From a checkpoint of a small image classifier: widths [64, 112, 192], 28.1 epochs.
Rows from block 2, named by matrix and row number. Rows with one number belong to one channel. Each number is 500 + 40 x the weight over its row's rms, rounded and kept within 0 to 999. All counts start at 0. Numbers have three digits each. After the name is the row's rms in percent of the matrix's.
# convs0: first 3x3 conv, stride 2 (model.blocks.2.convs.0.weight, 112x64x3x3), inputs 32-47, a 3x3 kernel for each
# convs1: second 3x3 conv (model.blocks.2.convs.1.weight, 112x112x3x3, transposed), outputs 32-47, a 3x3 kernel for each
convs0.66 092:486473520503479518491513563424461446462505511508539500446478504525545515532492459470435492470498499495503483449466461442475502498490498441469478502457505477546509395431447491474436506483463527533531483513536443469491430441533483474521483466416450551517492449423479588487555517513550518515503511507478546494468487504491476435496475473540523494516557575488531532501517513523507493478504491479534541527554582471471510515479509509582493
convs1.66 095:469486491449473495462504587470495514510460440518641558492518512489454445432448506434465467490378448557466512568574486481526537436484512485475493552494510379481451473548500560479479516461549477439480538517463516580548585520532541487522527494480481467453483491451428480441477465494496568591498466514512462522521484508426486519494459435505485465531470430466547509462526552506474495549523526520525531513509567452498574488469480381469432
convs0.67 111:527468474541524508510535528554526515497453500598585557472510492503504560474473513510429464482461451523518510427519489465561515453438453455469451506482513410541476494564558499493504494436480494417471519503476554551487459534456538643529422376414547489476541371376565644540497486497497520473467519489481493488480503442479478478447481471487493511400510528510509506505511512492489494517513468512521511489487481491510492499479501464546536
convs1.67 116:477495510538464515495436447512478506525418413618542537543472629402343411468453506515569516518471523434407469533471464521525459498522524475567528473534531527522553511509490508494494475512406534460498538437499504516487523521496577548543481527523485500526540508510433515434510532524550496498577546537517558516521527575530511519527503467509403478524536471453435479543499536495546501477485454488458483490485473535517475530557594515561569
convs0.68 089:487504510473521553486512527516550526465526579483530462457543477500543500574593522481441425522450467498461425508510514540537511548522476520476439503514543410509540529535536497486522519471447512458399495532537466460463570520578495507541431425482489525521516527502475515485556527424553543487524500490432443445474489430519495445480531540520476556479438520502515530522517489505483483477480501438495600468484555508531481484486486482467509
convs1.68 081:530485465488485459453436435453462543504390482443428459480447458424497470505541437501557499500481498489542496532490468467610419497504478522481539554547448474528502495468484410554460536464482519515496500462479503471537591569558562540536516503522437466508521578474530509417482492469436529458519488494556492424500468484489543527479512445466475524481473510529512492472497491498466529443472481468428469456452476486477479507515429476416394
convs0.69 108:498510550494466512509508491501514521488567577503557610521481483501545496471523517502553553471503508464495494508514518521556528514515542532472490489462412516534447499523519482488514514513519470523533471516532456484478477359474481445505518530545526452462560484464556530554490491495520523503514527523498514538439439476500457455561481401617494420590575512501516501472499490526496504500454487493443433488469466485449482501511504494481505
convs1.69 107:462426485511530477545574515502440463457512480550533516501501503527493496529524526486518501536488499535452485494487494540489518589548492458466486529565552415489439508570542508457499526492526521483499465470491489480584550540498520488485498510452472475425511459461553529454564617497551562466461482491527538560577561530512538552520517518477450505531401518515528544503534528544518512474480487506468493490522443510539508484485525539516537
convs0.70 099:494532513490502494466503492441491467519546500582529462465566567461546517465521533532531496498487529511530527478489496516522513513500466438483469468501510491556491471469516472487523489476568526529535528549533513520533526464466521474454509493478403361433434357447491507497478492478479484488453480470461542531486523560499529548376324439470456403482439406508517500510511519494510531497485506443460447442473448540487501542497516494502480
convs1.70 117:508487484502514431462494434489477476539445444469460497502572635530303539544587648475532599489455541550468465531462527524498648503422612507499504597481477565533541505525554544520514520519495493460477464469476506498532463499515501511504510471498423497495500483507480438517501514504536494521463463530474485587511411466510552437510576565478405542559472484466512515520465522550468499519531543502491493545525489555591468532546468496464452
convs0.71 106:515479465480480473504494515590606544529468466476468534529548519470468462461480534473476504492522534496485531455505541484557587484529553474478529509490529512481509527523561540461529495503556501513484550537524485532535459505631584583533506430520522521518423457489495525486491517522479491492503508541482483478500494467495480496477389396392400425348448499503515504528509532519507504454477523456479535496539524520493474468461467438462515
convs1.71 106:494502514467505544489502521455492482442495501470517527579549479488529492500498528492476499442492547559515506445499505583510470612572491458459560458443497458436515563488532507486476550513459577639451477555450482511454458462462488483469495485477544482493526487466588535483457505506485475478526514491478535610523574560530494514480413506539456450475508451494469475459592511422564521468462457506507493501496451522427518451507514525468524
convs0.72 092:485481443476493467500511503479461465504461500474465508504476456500492466496463469439442483503505546447437479442446497501520569526537585466491481462499613473482580503530530509573512467493426505495535527548521504494512482507553458532493544517474465441517451448459414442451451525528485459585489466503488510499505578547537578558454551484492469532504397433521512506510498521503472526485445445511526507507522549489543532496535547496476493
convs1.72 083:475532417506514437451445475564502490544502468515541531478501527493515562508579499503463502429437485544466521551490546549541414513552487461425502487459477504516500567504552551490444532469429443506524467532508490488470531497532558531527515518493442469481468463399513519451467412505518447463437487445484430491536481519513447477457447554462454505473473518468518491497533501484526473555566535508492532490491516495494513507397476555389498
convs0.73 101:505534497512529448501560480512500558495479498462450478486498450476511520498496549509506488518523453517530465555487429518512510482476506478455512505496427503530470441526527453516535478461504522513506478506459495561494424484527436532516431449508428456454462558359477669509479481456535518471512520530489481477481502506498507526482491493483417464480512551487499513477468490496506517469497466476515550477530571439466467442461451474454500
convs1.73 097:485465507537528467534483454478490525478459470487458529538602496460399535559499540478524532469481575476543534474433471578449573558507591518511448633583509536513512510501460407376493486353478507505518526569534522522515536529517517554546452501510454470550449536558529498532496503560453484504511544524545500459412476543463435563495559516484476470554519514543446496530471391487488475481490470497502502512526514508575546508559458525545513
convs0.74 097:484499461511540477496460481507493484461446482468474523403505534443550561472533509436465429420468450447485450505539497528508511535512580416429418432426440495474388480515578493467567491473545455467478452483535509505521559482496497534523489450488511462452574553547536641547469469468510525463520537507503467473549489507525559588526443510482453457481536559469505522479502519490527506483519509536550573559528492569517562510492504509500504
convs1.74 106:498520522506546543547572549527523503518559457511493522518458478563512444581618496491517432471427453517477438518526585480422550530429483547489523538519518475475486570539564532498535524447557520515462488500455457478517505486457455482475482465470484551560540430556507474467484466470487478387522541504472482504475488435497530511477554438520491485535542544498542550459405510552503517546586565544526564535549571522557553481542517537502490
convs0.75 095:501532533509494522509528535491480466489516528451521523480481449481455454480482467505508536505505506504474469594570554565540535504504569531534538544515515533498586466440439508489480481457478485508493452514508503499490418416458443437469472548522430517463406487495433483513540542506495482475477494472542487531537501481485504478459493489417525542398460574518499504497508499505505490479501487442476487474499534476507526449519497457513500
convs1.75 102:462476498443465525487445505515471473508447490555475412511555578519438579546490463523539518467507519389474561509522526499441563547559544447547547470551584485589566522498474516495501558482483489442473477421477491520560480520511509526518499458500439520508465510527505507560514519516469504501448490538519549524477556507520523564535567483563420489443417527545536522504496466508462473551551589500537559529495496595486485515504509508507484
convs0.76 107:511524508489531545464456514455458420508470464564542500462454443458487489503548530507541478479525540507461486491527505538485459514489479440535569394490604524309405486474466530523453552508444503508514548509532500488478468485501444501525539495498511523508420462585463451514468503479493496506557516490510525520539512521483515506534544423503559535498401484532520492519535498508514492437499558466484525468458461461442500507479478469449509
convs1.76 106:470509460461479462509493435453505503495525525498478447477498471576551475528484439559498447599530517457542557544460488564472440511591482495453530435477539482472464493517523508493478479519507473526505493551501507479459533564564536527567515547541437470505539428431481553508554527555530532541493459471564553474475530519455446579472446495493494469519565515499511524499534553461481462520510469502505494487511473465503568526574535487530494
convs0.77 096:489489479489510530497516516436434456406415415432435440441468515475509535499511530482516447517554509474531478498498489468536528461509492494521467542555548477526540452498501461513498435492510460485427497514476468490499511491522428455465445449479610650574526611601495472558481510485483503512492513487507513519524530499537540525504461472397409428404392470497487493490515520481507512501493468449457498406448478517505497500543495527541500
convs1.77 112:492547530458547552467560581505546521557501510541491483465541491421500472486480460462500452479491442528494444543465477548560554504453448540534470545469428539510484521496463530537534529531568533530550505541506483492488514537512532510505509461480432497496520467499546514438452487494516491495496494474509609630510537559495542588579581515562528509559564556504470483530486462549535485525517515479529500493519474594609610519519616527527597
convs0.78 107:493538540492536524472527502581504502583536538450561498450484546460449494447517526488504524467462457529517486525513482493475480537524505458430548521443452562535468485523517448480496497473511521515519503522503463492471512494482416491501462458498478403476601538529478483536512487476527485444539515486498516455505525522482524554544612443424414431616479440509493493507497492508506525502499534421438476520523564535555469529526471520502447
convs1.78 106:457458516418504413533628518459441442463513482527515462585514567517484548480569475499446396544504508547534533471494527554447486485452485486459474509456494494484516469489507461470511502479521452517484487531441443443507424443420429410449455437470457513520510500551506458539490477482471515462512479488536524381504604470495493530500535515508487494428396481400379483512534524520528656477462455485478502552507527554486488522515531528568579
convs0.79 091:488469502458498540481546523475537577496521508564504457554567543560557545539606492526575503487508479445451504510504526559559572560509521489473428460518516450523536546546476489519476391438503533561452539510522464556551530567563543496446441467417527555512502568462432464529473485486485530532491546515496495496514533502477493461477455454448479517472470507516509470514497488467494514468473512486495464470472422511456447503480474424505497
convs1.79 087:507527515498581503396419512481533483535596465508537553543520454444525536543534529447507503512582542506599537518477453480511488517483506579526426519498462512532549519513505498472492430448503485481499581475498505526519535593534554562579574556528476457410455435378535496506513454447465494512490401534488458501491422440377470394520488503472450561475545432541532486487517531521483475492513524542532508578513518507493533527506518481476436
convs0.80 110:485482471501512486510533522489455444506545557493464440478477496537555531541552516547538523526505499475487485463499462499533509449506490513523514443447499505513561451493446505485449494479496490487437511501505524562522580552579449427437475501530556543497439439436449520525484505508512480485504521538507504519532528513468494554542474474437407449468474542496499485490490497483478502515529536520556517530511482488491520498490483483462500
convs1.80 114:478536487525529500484503510501542498530531504488502551481555489501568547484557577454465494546555573550535545434522518498574512523514526489465539507441429500437492491445453453464515454490502469500476505494503540495525491483491513536538504510471501464447545476537584603542526523520520418432479457449577456455504435478544484388527467506484525494449458548438525501462594602506505559446442482474480493457485459506492567548541555470494546
convs0.81 106:484525514498516485507490488445462445443511477517524535564510520539493494506515518494519526517523546546536530544471465588489459528495530494563534453527515504526469460457491483494481524513519463483477491498471528513468579513473563438463498474441419506571428514628481501519466479495483506502478488520551516533520480542505497552550445469577481458473501491501503477495507473501510499520490519536464480495490494503457522458464558526499506
convs1.81 113:549556554524549534527484534528468496445483517528482470495524509447421503499503489492563592508576547457565494533573521385510458523514487502507484483518505595583543517503482530418486492450494420543481516446461462518547481481469510493464492460434460549553494488492535463455520478470513483500504475506481530568505425509462425480444533525454436550466469505562542544459517522441465458522521504498551558482526518533493487498462496556565546
convs0.82 083:518500557559508523531501524495493497537510507503501527532530505515523534447486463542515503555525526561572506544552531587583566597583562598571526569602505445503545507538507516568472470495401464434462477493510506538509492507511497530536441498474497546489519447457472502403448451487484541526468505488471524523471527554509512536515503561522583461444449426473456493488518516522510516481507476505517519463477479468436454479490468478475470
convs1.82 074:409455461542516492418498476466456515462482485502536488509574526463513527510484464535500519516504484506544493576502459509495503503493465543467482554455482550517556495493493472456514487508482459540490590545559514483456492498520509541539524553533420521557467527506440552486462392483381422422450431459485542442477526434541535502565516539472434505491451430433493498486478494501515562531512486532503455510503516525516515471506434523520526
convs0.83 105:470516517484524531504531535516534504455493525410494510522481517536530540523511519497520506512497469488492497531554517513504476510494497494503526477468489497435506547498549501543537478468589492527591484523530486532554515423464493493495459524563417489602378386564366430529490499475478493485550488458497489488538510496474456475410409404437397423480356419484477474498476480502483501508477507497505537499483525475462476459476477493448488
convs1.83 111:472529455425571566475484494502477494471516517466481541588446433602494440545491441504487545471437495476465556416602502480609634513605529484503482511523523486570438522474505471430426453418454477534527508642558532515558523510584551510562522522569449496484557490536501450482488462440438512482491410445455453547512434405470559520517506469469350360508479482494518567525412530516499482492451478497401462494447476493529537474467505504497494
convs0.84 091:476493546496495550484517570537456503540452552563485580508495570546492500524541550547470518484462506500511528523483462466514529465482477502456490488508561489511584501497548523482548534485568461454497481504480489454444497536459470539534556577517486475474491529516474558538494465512506435510523545465494428479491453500480458497573522510625496431583519427504519488504477486525496506538504503511503484528505489469511534484478510500474533
convs1.84 087:491496453530531493490376429617471564517545526471407462483426521555493569481518537460518512427571542436488503432538465362496455587496573507542507530547537484440428474480519474458514534548544484519423469572492469452509493510524530551532477564478585524463440512503477524465533477469541546461520444516472521529432475506498505550463503546480529500503478474523499533522558460474549456550511511539542511542538476534473519534501467489449519
convs0.85 096:520519531483512526467483478506479447528517518522465512491462474536528511560586555581545558503481527437435459484517438533485493506525466517559548384417443502394398579527558523559540462514544524519506523532533439446449521590598396371430442466525447460449403509432555482459511459459492474453504503480503532520515478508456487477540538504491450532577527479469490468463474451461451445549510510543487496563527495531511473535532517477477510
convs1.85 098:486553499424463403502556475503594537550561535500499471457496473450413444517504524431396428486444459491514463498495463559539483511496441536482475468457475484434471587494508507507524485484529491569524505548528487489512567578542610590549553534576491546497491503531544585553508549560496578540455553498516507502550457527498439505476493543547502538586639528444467413531468501533546540497455476498433414485438460466502508507512545461529511
convs0.86 104:502507519516493530554511521502479449556520506528500449491482488559505549569546556457502488511492504522518477412479475464489546425459513435422460494513466555538454548541507505559457452519450472512487422508525406420461468477488456415442478419432464474422432490453435475434465490490489523503504566562491492493475506523446470529553442502537502412497502451498487529507527506497506523492469487516470511586517482508503490541521510512522507
convs1.86 106:474526475494563467469526446535473537589542480485540440408453532447448494498501456491496470507484498467423496489534526541583535542560558447524576516520510501471470551521558500500495493482487466498498523512499460453481509485501542479540471453483505471471509456415499592527476546592476461510519510474532514462488511501444480526526510511477493493576512517512523526520508458513471488540560572535520556538529537493434481512419480533520487
convs0.87 101:485482496496470487512503507496552587438460531496457460549524528456495469507482474492484489512504492541554564430447443515535510478518505539439411546542582443463565527537481471468476483493551507485493504535528552536539505460487509554501422484504534501447427542503523431470526525481503504498513406426478486536508480473480509474504447482619428379450586557504478493475488491489478491524440439524516476512550540478521576489472456518552516
convs1.87 107:487491538499447457529496477460442466465502452538491479551517504514437529564476480532493425499527483571462532546530467457479504447521507520443383463519520497472547507472443542486507476517451502531422475479500448502477473494458482451419484472438540478452558493500455439499486423451455477407459513465517516465522473512524442526497501489485515476476401480398478533488592542457544546469491476508509504545565531462469548470582578465476547