From a checkpoint of a small image classifier.
Model: 2.71M parameters, 32-pixel images, norm groupnorm.
Rows from block 2 of a small image classifier, named by matrix and row number. Rows with one number belong to one channel. Each number is 500 + 25 x the weight over its row's rms, rounded and kept within 0 to 999. All counts start at 0. Numbers have three digits each.
After each channel's rows are labels from the 100 images, of 14976, where the channel reaches its highest value: "colour at peak" is the nearest of a few named colours to the mean colour under the peak; "top examples" is what is common among them. Only what is clearly more common there than usual is listed. The data: microscope photos of single blood and bone marrow cells.
# convs0: first 3x3 conv, stride 2 (model.blocks.2.convs.0.weight, 112x64x3x3, each kernel summed), inputs 0-63
# convs1: second 3x3 conv (model.blocks.2.convs.1.weight, 112x112x3x3, transposed, each kernel summed), outputs 0-55

convs0.67:529500484489505493513515523476529537521491507486493483481482481487528522500503514551476483465473530573500461454449506493467513486454456507500505540522501490516482509527490513514513482494553490
convs1.67:484503465521508441500451506476485498568479507493530496511544522466492568487445508475456500545496483507463490502528487497532493536537489498472547490530519510496492484493
colour at peak: purple
top examples: cell type: eosinophil; smear: peripheral blood

convs0.81:527542475492502481523527479484485494475457467503454520457484490463467486491560458480451497516475501471533549514517484478488514483540489493497499479520486480501483503532477518520508489506498457
convs1.81:511463467468494470509505517491473511525477512525505503566506515522519534502409491502517515515519540489486538500528484486472499493486485501523517477496540506481484506521
colour at peak: purple
top examples: smear: peripheral blood; cell type: eosinophil

convs0.49:486522496488518489533500492496498534518535479490459510487477502550509509465477493472491537513513500475464536548521493540485455478532452474490481495529478554486483538535464496498501489484473500
convs1.49:540484526476520490530486531493489498546507505483518497451444507472499507529504501518490457516485492486508498521485493462476514477485495503536507475455529503516450517503
colour at peak: purple; blue
top examples: smear: peripheral blood

convs0.87:452515492533475506519481466467523473545531498483520509469506483503540512514476482470483537523530487495496529474507497539484473474483490475505517435547544500479464501487493463465500488508500486
convs1.87:534517528473526518514528533490501514494519513459481523473461484499433506518523500498492476529473489470510504494480486476452487447500474511514514498512516489503538529509
colour at peak: purple
top examples: cell type: segmented neutrophil; smear: peripheral blood

convs0.83:519482519496531473507480506480531496494490524469537485498444535461499505502488512518488450524520513493521497511488524525492461490491412485505472446479489514523489546515457483504481497496506500
convs1.83:495508469526495494480501486553459502519533461501556512521549497505510521495472494497503555489502496495497491554503452548549492454480450506458500482503470504493460514479
colour at peak: blue
top examples: cell type: lymphocyte

convs0.38:500531455494526499477479484508528554540473488520527505501448482501488493524484500522497532479516516480473532461498489537531501479486466462508498462514522497511498470510547500521474491446541476
convs1.38:521484512504436506434475441496464507500463504509518471526534534500509541509538474489518539483518474553480489527569518496512530539486511542530464489488503529522522507521
colour at peak: pink
top examples: smear: peripheral blood; cell type: artefact

convs0.37:526472487451497529500464434480483516513469452473514530502525509534510467511473528456475531491510520501479518513502476540469510503501517477528489544521486509561484518492496503504525502512492473
convs1.37:496476437516479494495458495512516507480449467530461463469454474475522485456506517517503518516522512507489480500486511543472516506507509534502484489515519489501529514493
colour at peak: pink
top examples: smear: peripheral blood; cell type: segmented neutrophil

convs0.93:526502500502494467529483581490513471526484522486484459506536452498526504518544470492520506462529514484535496548494511511451460506497465494478511522495515503501488519479500504479463500523470483
convs1.93:498535489483497478502533489475506509520536490491510536516533525479492471495516530474505466492511503510495479472501535500564525538493524509472531513458517501500466477468
colour at peak: pink
top examples: cell type: erythroblast

convs0.78:480532507494506489481526485494526489506490506470489485528498493432520522513460454470493471511469529559470485508481484502457505494519477507494512489500466506465467487538527553468511512492536470
convs1.78:504537472508536520517492523514493515473459545504473529481492543531509480504551532479498458528479493473533502486482488473422507483505478505492538517532514472497519543477
colour at peak: purple
top examples: cell type: segmented neutrophil; smear: peripheral blood

convs0.77:513462472484499486474473510486518461500509466473518476482543503491494497499494472482486488479451501437498501498517486482474560497520444500470513564494523523505524529495472471527489507500532496
convs1.77:495472435518459523489525457494482477534496470456514477489546491484466553482529493480522482511477527518479476506502524515507490489554551500506570503439486488510486498511
colour at peak: blue; black
top examples: cell type: erythroblast

convs0.0:496511489511535488483495470509533479468484516487493507497456495486502541501465485510491492516466507539529537528550497462455464501527518501444487470529492561482520504492508551498487504531488486
convs1.0:510489512471478472474472469467520522537527516496566525464511500497480520524474491531531509502523476480441507521554521489544486501502478494492526519530502470524483495503
colour at peak: purple
top examples: cell type: eosinophil; smear: peripheral blood

convs0.44:481539470546507524458468522561501457491523496499489473477461483510458529492487499490497509505466469525513531517498474473515488496506519521504452548515508525528482479521478499467501453482511505
convs1.44:496473483512526528500518518551475496496479520487487493475480513520493580498524463454469492510521485513492499502471483559516503492503478472482510479513511542462535461512
colour at peak: purple; blue
top examples: cell type: lymphocyte

convs0.73:543520519500474495502515489461521463509536484492481493518448499479464498485433495501462483522532512487497502495477489506463475500494476491510434485449499510543495501537518500491462528482530496
convs1.73:524531501463473458475479487500446511547467485530485514526464511515522543508440490490533527510552495482518516519537439530523511511485512476499533499483541496490492488491
colour at peak: purple
top examples: smear: peripheral blood; cell type: eosinophil

convs0.108:503473520515529508499524491498501513492474509484471561509527518451497496503507519437498472541511498573493501477546488502496523472536488500508471493482466455518506488468478502491498480462464486
convs1.108:527461386468488520494472500517511520504475500515490501502511508505516473470495477490498506524486486494508517503498504528488533506533471489497544498470528510509481530499
colour at peak: purple
top examples: smear: peripheral blood; cell type: lymphocyte

convs0.70:539530533493524509514516450516510503488524517493476476455501522473473527501489503478522428518523498504515515499490497529488439479519424511468506497504499507479484520523501506476495462491460501
convs1.70:499492537482505506514502519518483528560490473516530523493489497511529491456477505519460492545492474471551510532529528482496477504491513503520510490537545507520448494528
colour at peak: purple; blue
top examples: cell type: eosinophil

convs0.80:517514453496516492464475498508488488499463515503518493532485495449496489512484516457481546466476500474544520479504452509507477509528444481547479530477502502458483553496518525494506505495477475
convs1.80:487487506516515523515477511546486538482455493498497505444485453514517480468503533487541505490498508521537531517471467501505528475474494527460531491502529501451510519457
colour at peak: purple
top examples: cell type: erythroblast

convs0.85:481523481488536481537501526509534514508507494462525522490470464511529502526477473511511550444512503499530504492450546496476455476497520451527509492496481500516475551490521500514478492456492502
convs1.85:451556468503513503514512516462481493477508489463475509499498480452473483487536510483515500486522484529474455498475515518570528528500541493460505490496518492493505448459
colour at peak: pink
top examples: smear: peripheral blood; cell type: segmented neutrophil

convs0.11:507489510510490481519504472520542489477452528481475489527539514476532528516484478451455479489442517463498515483513478551477496482496487516477509466539503531483482542514488519486480482499512461
convs1.11:473510510511510507514488510514480493486530478466514512483482481486481509501522483472469476495508491502507532461497479479489507493479477499467541479485542509469462528480
colour at peak: purple
top examples: cell type: erythroblast

convs0.5:541528516515491505520508480524480513486517475527472475525555506481471510475505515482460459492499474542516507486506466507467514484524427513500503489489529496511459483539479519480488505498438482
convs1.5:566491476471486528475475483474505503493490496484457500491484520497479478477513511512508495495503462514518553518535495495479477470489473515489516528550499465512518533497
colour at peak: purple; blue
top examples: cell type: segmented neutrophil; smear: peripheral blood

convs0.84:430564505512512483495498495448503498519504508527499484473470509490507481484495549498500452517546519526534504485514529464528506493466529501510499491498474490532511475439524486505503475531503493
convs1.84:537439503473490535496510496527487566511511509498509486545504527506489474506511473459466466533509462515515492483504508480529499501498496514540497505502533496483551456527
colour at peak: purple
top examples: cell type: segmented neutrophil; smear: peripheral blood

convs0.104:518503490475470519507506474530504481489546491520514459504493508479529501509452545500553526504488515483526538489483512508435439494513456510497498538478508508483518526514504508499517483500495436
convs1.104:512466524513495452506519500540528474489478517509503513464520480465500491457532561498507501456495493523525528461480514496489548490480541519480500502467493500507478502475
colour at peak: purple
top examples: cell type: erythroblast

convs0.110:520505452547480494501477500476520514527500520508484479503506501482477468515482535498538519488504530553542536484498455484521502537521541492460474523519489473492554460497469487458511493482507502
convs1.110:466513444475473530466535469543491507484569541508492502498429481505528504495529489489509495517523517519509530501478484493479491474482492507494484484503523508461520476503
colour at peak: purple
top examples: cell type: segmented neutrophil; smear: peripheral blood

convs0.1:499525497522502488473500495495487460454497482473495538465516490470549542498451499483529550478482486526529498484521502404499493523514506523505479486486493508527512483499507480503516511546484507
convs1.1:502464550489532461530485541494533526453489520518475496509474491512520495532504460524486522470524413521486493524524488479480491476542517502540480535538515498524510523528
colour at peak: purple
top examples: cell type: artefact

convs0.29:517510536492544505502492506507480506517469523536517508494478477503501498507511493518521536496540460547511517487499525470499443516480500476461509468485453486578522454475525493506513473485520505
convs1.29:478478503450512532517548513526470509476449510500499481540497498528515492502519478509512518506494452513506490511522511492474514492513505494530501511460492492513507511499
colour at peak: purple
top examples: cell type: segmented neutrophil; smear: peripheral blood

convs0.7:554526485488496527451481443514506481480489550503508457463541463498522485526513537494531468501492482480532516510527514516504504483528493509541488519500490509442481482500488497512528465513520476
convs1.7:463493494491512542476488481466472505510499501566510508510472487493544513473513467528456477528490474491512506513554528488452467481502533534478491494533520512518508527522
colour at peak: purple
top examples: smear: peripheral blood; cell type: lymphocyte; cell type: myeloblast

convs0.88:540492498484509496508531464523551506526503494459560461487493495467515510529477484485495507479461504472525523506533498455455535515491478497526506487498522497528526511454507493510492493505430488
convs1.88:524462494514514532528530511476464505483555529487490507510550463446524504457508512486501474466490460491497448482537533506516520496509559531487481507520501490491458509515
colour at peak: purple
top examples: smear: peripheral blood; cell type: myeloblast

convs0.46:514445470537503520478491538484511459498497463502496492505517490500530496487496487470495495496454514454481498533477471464501529510481452513516498491524530467467533495492479503495514540493469571
convs1.46:496516529517515500532528527540544500505533547513531470458554515506517542542484498490489492507506484488473505479494500486501476512522469514499489484473475515474492483462
colour at peak: black
top examples: cell type: lymphocyte; smear: peripheral blood

convs0.48:492494482495500497491479536549553514505512463506486491493513501542465518497498520513496542511460512480541501529492505494489489536504466489436490478541498527439489521455520500520475512527510464
convs1.48:495511514521473519515514491496445489496488494494485524441539524482500484536555514465486507473506523495518453524486509491525535516442499494511550488509424494510467471520
colour at peak: blue
top examples: cell type: erythroblast

convs0.64:544501500510495509489451493536514556513534516511499467503481444486521491512488446512468523460530507496507490466481468497456461486502528521475511473496551517505492509522494476526473514503529519
convs1.64:538517512514490409508482490452508447572500523531488505533541498473526531506437510510509518532519528472469512504536500460496502509532504499473508511527524488509523493472
colour at peak: purple
top examples: smear: peripheral blood; cell type: eosinophil

convs0.60:532503525496509511476544517515502489485493486537521499537542509513506486508475538492456481462483482518483503527511482503387493475501472494520491468505508495521534489527488486501531498494494531
convs1.60:497504487517532527525473524497510494479483525520501500514473474500535466506502497477479486471483535478511572512545534489525507505501496531475508505451518490487519533484
colour at peak: black
top examples: smear: peripheral blood; cell type: erythroblast

convs0.71:540519532506490477469498503547498494491433497443483483502495482473469501506453511488509486507498486526496502528502528523536491506482396517498471521500483498477508483506506505500504514530488499
convs1.71:515491523489506517481450483507499539453490540477462488530464522491479491488477499502474452511487506480523505531464512516463517489553463501474493471495479488470491509468
colour at peak: purple
top examples: cell type: segmented neutrophil

convs0.58:506501500510500507518496487465482459458515495508500553491484477464538545503469488544543538504507497539482521451543485481501469515498489484461500451515526519532485471479516495523495495478470522
convs1.58:529536530531495503505490500495534515491526464510508514542501532483492493505488539527491474512493496462526501528553507497523489515547522536561480509533535490491556496507
colour at peak: purple
top examples: cell type: segmented neutrophil; smear: peripheral blood

convs0.43:515496523487505501465463509559516497491491527497494481486555526530488501514461500489494467502538490496461505488481469520495459496493485529508503455507463506490510485476520513447501493521584498
convs1.43:490523489506515522510453516497479541498488490467504519538532501478468480526480478495469489458528502498539518516533502522511498557502509525532519545524501496544507525543
colour at peak: blue
top examples: cell type: erythroblast

convs0.27:512488467489503512500484502497498491513436518493507514473532484525537507500535503463491510512503509476503513467496459528465510541497452514561482440547525472530488475480484509497505512526539517
convs1.27:478494491530572509562539554508528513454503533508506514468512477511509469501491544489498479478483534521514511507476516492466557500474515508487507522473504502484468514501
colour at peak: pink
top examples: smear: peripheral blood; cell type: segmented neutrophil; cell type: erythroblast

convs0.23:519518454502507505511489518537492475524555492477432448510537500496471482488478449508506488503506486527507469492511473486519480510501464504468515429531495522527474502477497485523489518507487475
convs1.23:518525548482489459500533500461479478511487490501492499507491515485499522570456448518517513464508500527494531466490455461512502531520494509512448513492522540496554501489
colour at peak: blue; black
top examples: cell type: erythroblast

convs0.75:526469501484518485490481535484519519496463539510501500510482446528474539510476484514505466541477522495463502558540465494458463498506481503484493488501503523459478528487456503468516466498528498
convs1.75:502504511492458478437459440466495461534507498537539504546530499511515523475498485513476507488489474479524500528538504480503506500532493502541512493519457507504478497573
colour at peak: pink
top examples: smear: peripheral blood; cell type: eosinophil

convs0.12:520499511500499480488538516470468465486517520510517508493530510449478524540515531471451515489518465487530518471468439508470504522528481500500488490556505465503496497500543484509520461511536515
convs1.12:505502505470471483471471482481515559496504521517485484487479488496498502475470498507516521494467431528432499527501501488462498483519510502524489487514487481500485500515
colour at peak: purple
top examples: cell type: eosinophil; smear: peripheral blood

convs0.33:473479511496504487515520501475502501478509507483546491538470489555467463505511505519476517480508504487456505496498519534507502514467545496495485568523512482494484440479521508504475451492455542
convs1.33:461488500543487549492535498514512500476471516489486470477483491496520479474467485464512505490554513475503516471500523532525539526491496481515496541494498434522523508526
colour at peak: purple
top examples: smear: peripheral blood; cell type: segmented neutrophil

convs0.63:488495478512503504527522484523509506461502527474516569538534521491531471511503519509504489465490533526515493486525522539436482512521510533454509510477496467489445480488477502483499514526543499
convs1.63:506536437530511491497499506514513521473502489488526484456471527471499492490523482493484500552518506452520520509452484472435513510502500530507541484500522508482512529497
colour at peak: purple
top examples: cell type: segmented neutrophil; smear: peripheral blood

convs0.25:496504492485517471499501511502516552530496503521473526498537527493505511492510519478437465499531524481513507497484504480541511514488466535495544506502496437566512467466497480521506472505461530
convs1.25:491482474490483537515493509497462512525531508472546482502502503505457487503512474467474486507539507480546481513501540465497526482505463485511502527476454517473471458513
colour at peak: pink
top examples: smear: peripheral blood; cell type: platelet

convs0.15:540468471524470498513486491483546519468515494484499498495497544507485506474547482494493482518515505463536493456519491461502489494468464496517470539503518452524521510519528471498477500509452442
convs1.15:464497544500482520458526455500506467497485534512485498551522473524508503511541521534508497535502510492541518516495527491476539496517502501448532499526501479463493483481
colour at peak: purple; blue
top examples: cell type: segmented neutrophil

convs0.65:525506516517497507492487522525536538495464503472512482518489518471521533482553501491470437514542505479508483515487498518483518479525428515512490447496515529467503532513460513518506509524494469
convs1.65:542525521515498480510457481512525463499534512499519491491527476540494504458477525522491504475460488464492537496553561476491543481488514484477488529529467460509486483495
colour at peak: blue; black
top examples: cell type: erythroblast

convs0.34:525530496476531512474506521533502507496478479537507513486516442454496514497473537473449463490495466498513494515470471514506570512540529507486514461486511517521498493511513504484533469483492458
convs1.34:454482463527514548510516511535473505447475491521493510467532454487493491489530551480487487513462501525510513511463484468458512513495494517466522463477531500507506494469
colour at peak: blue
top examples: cell type: erythroblast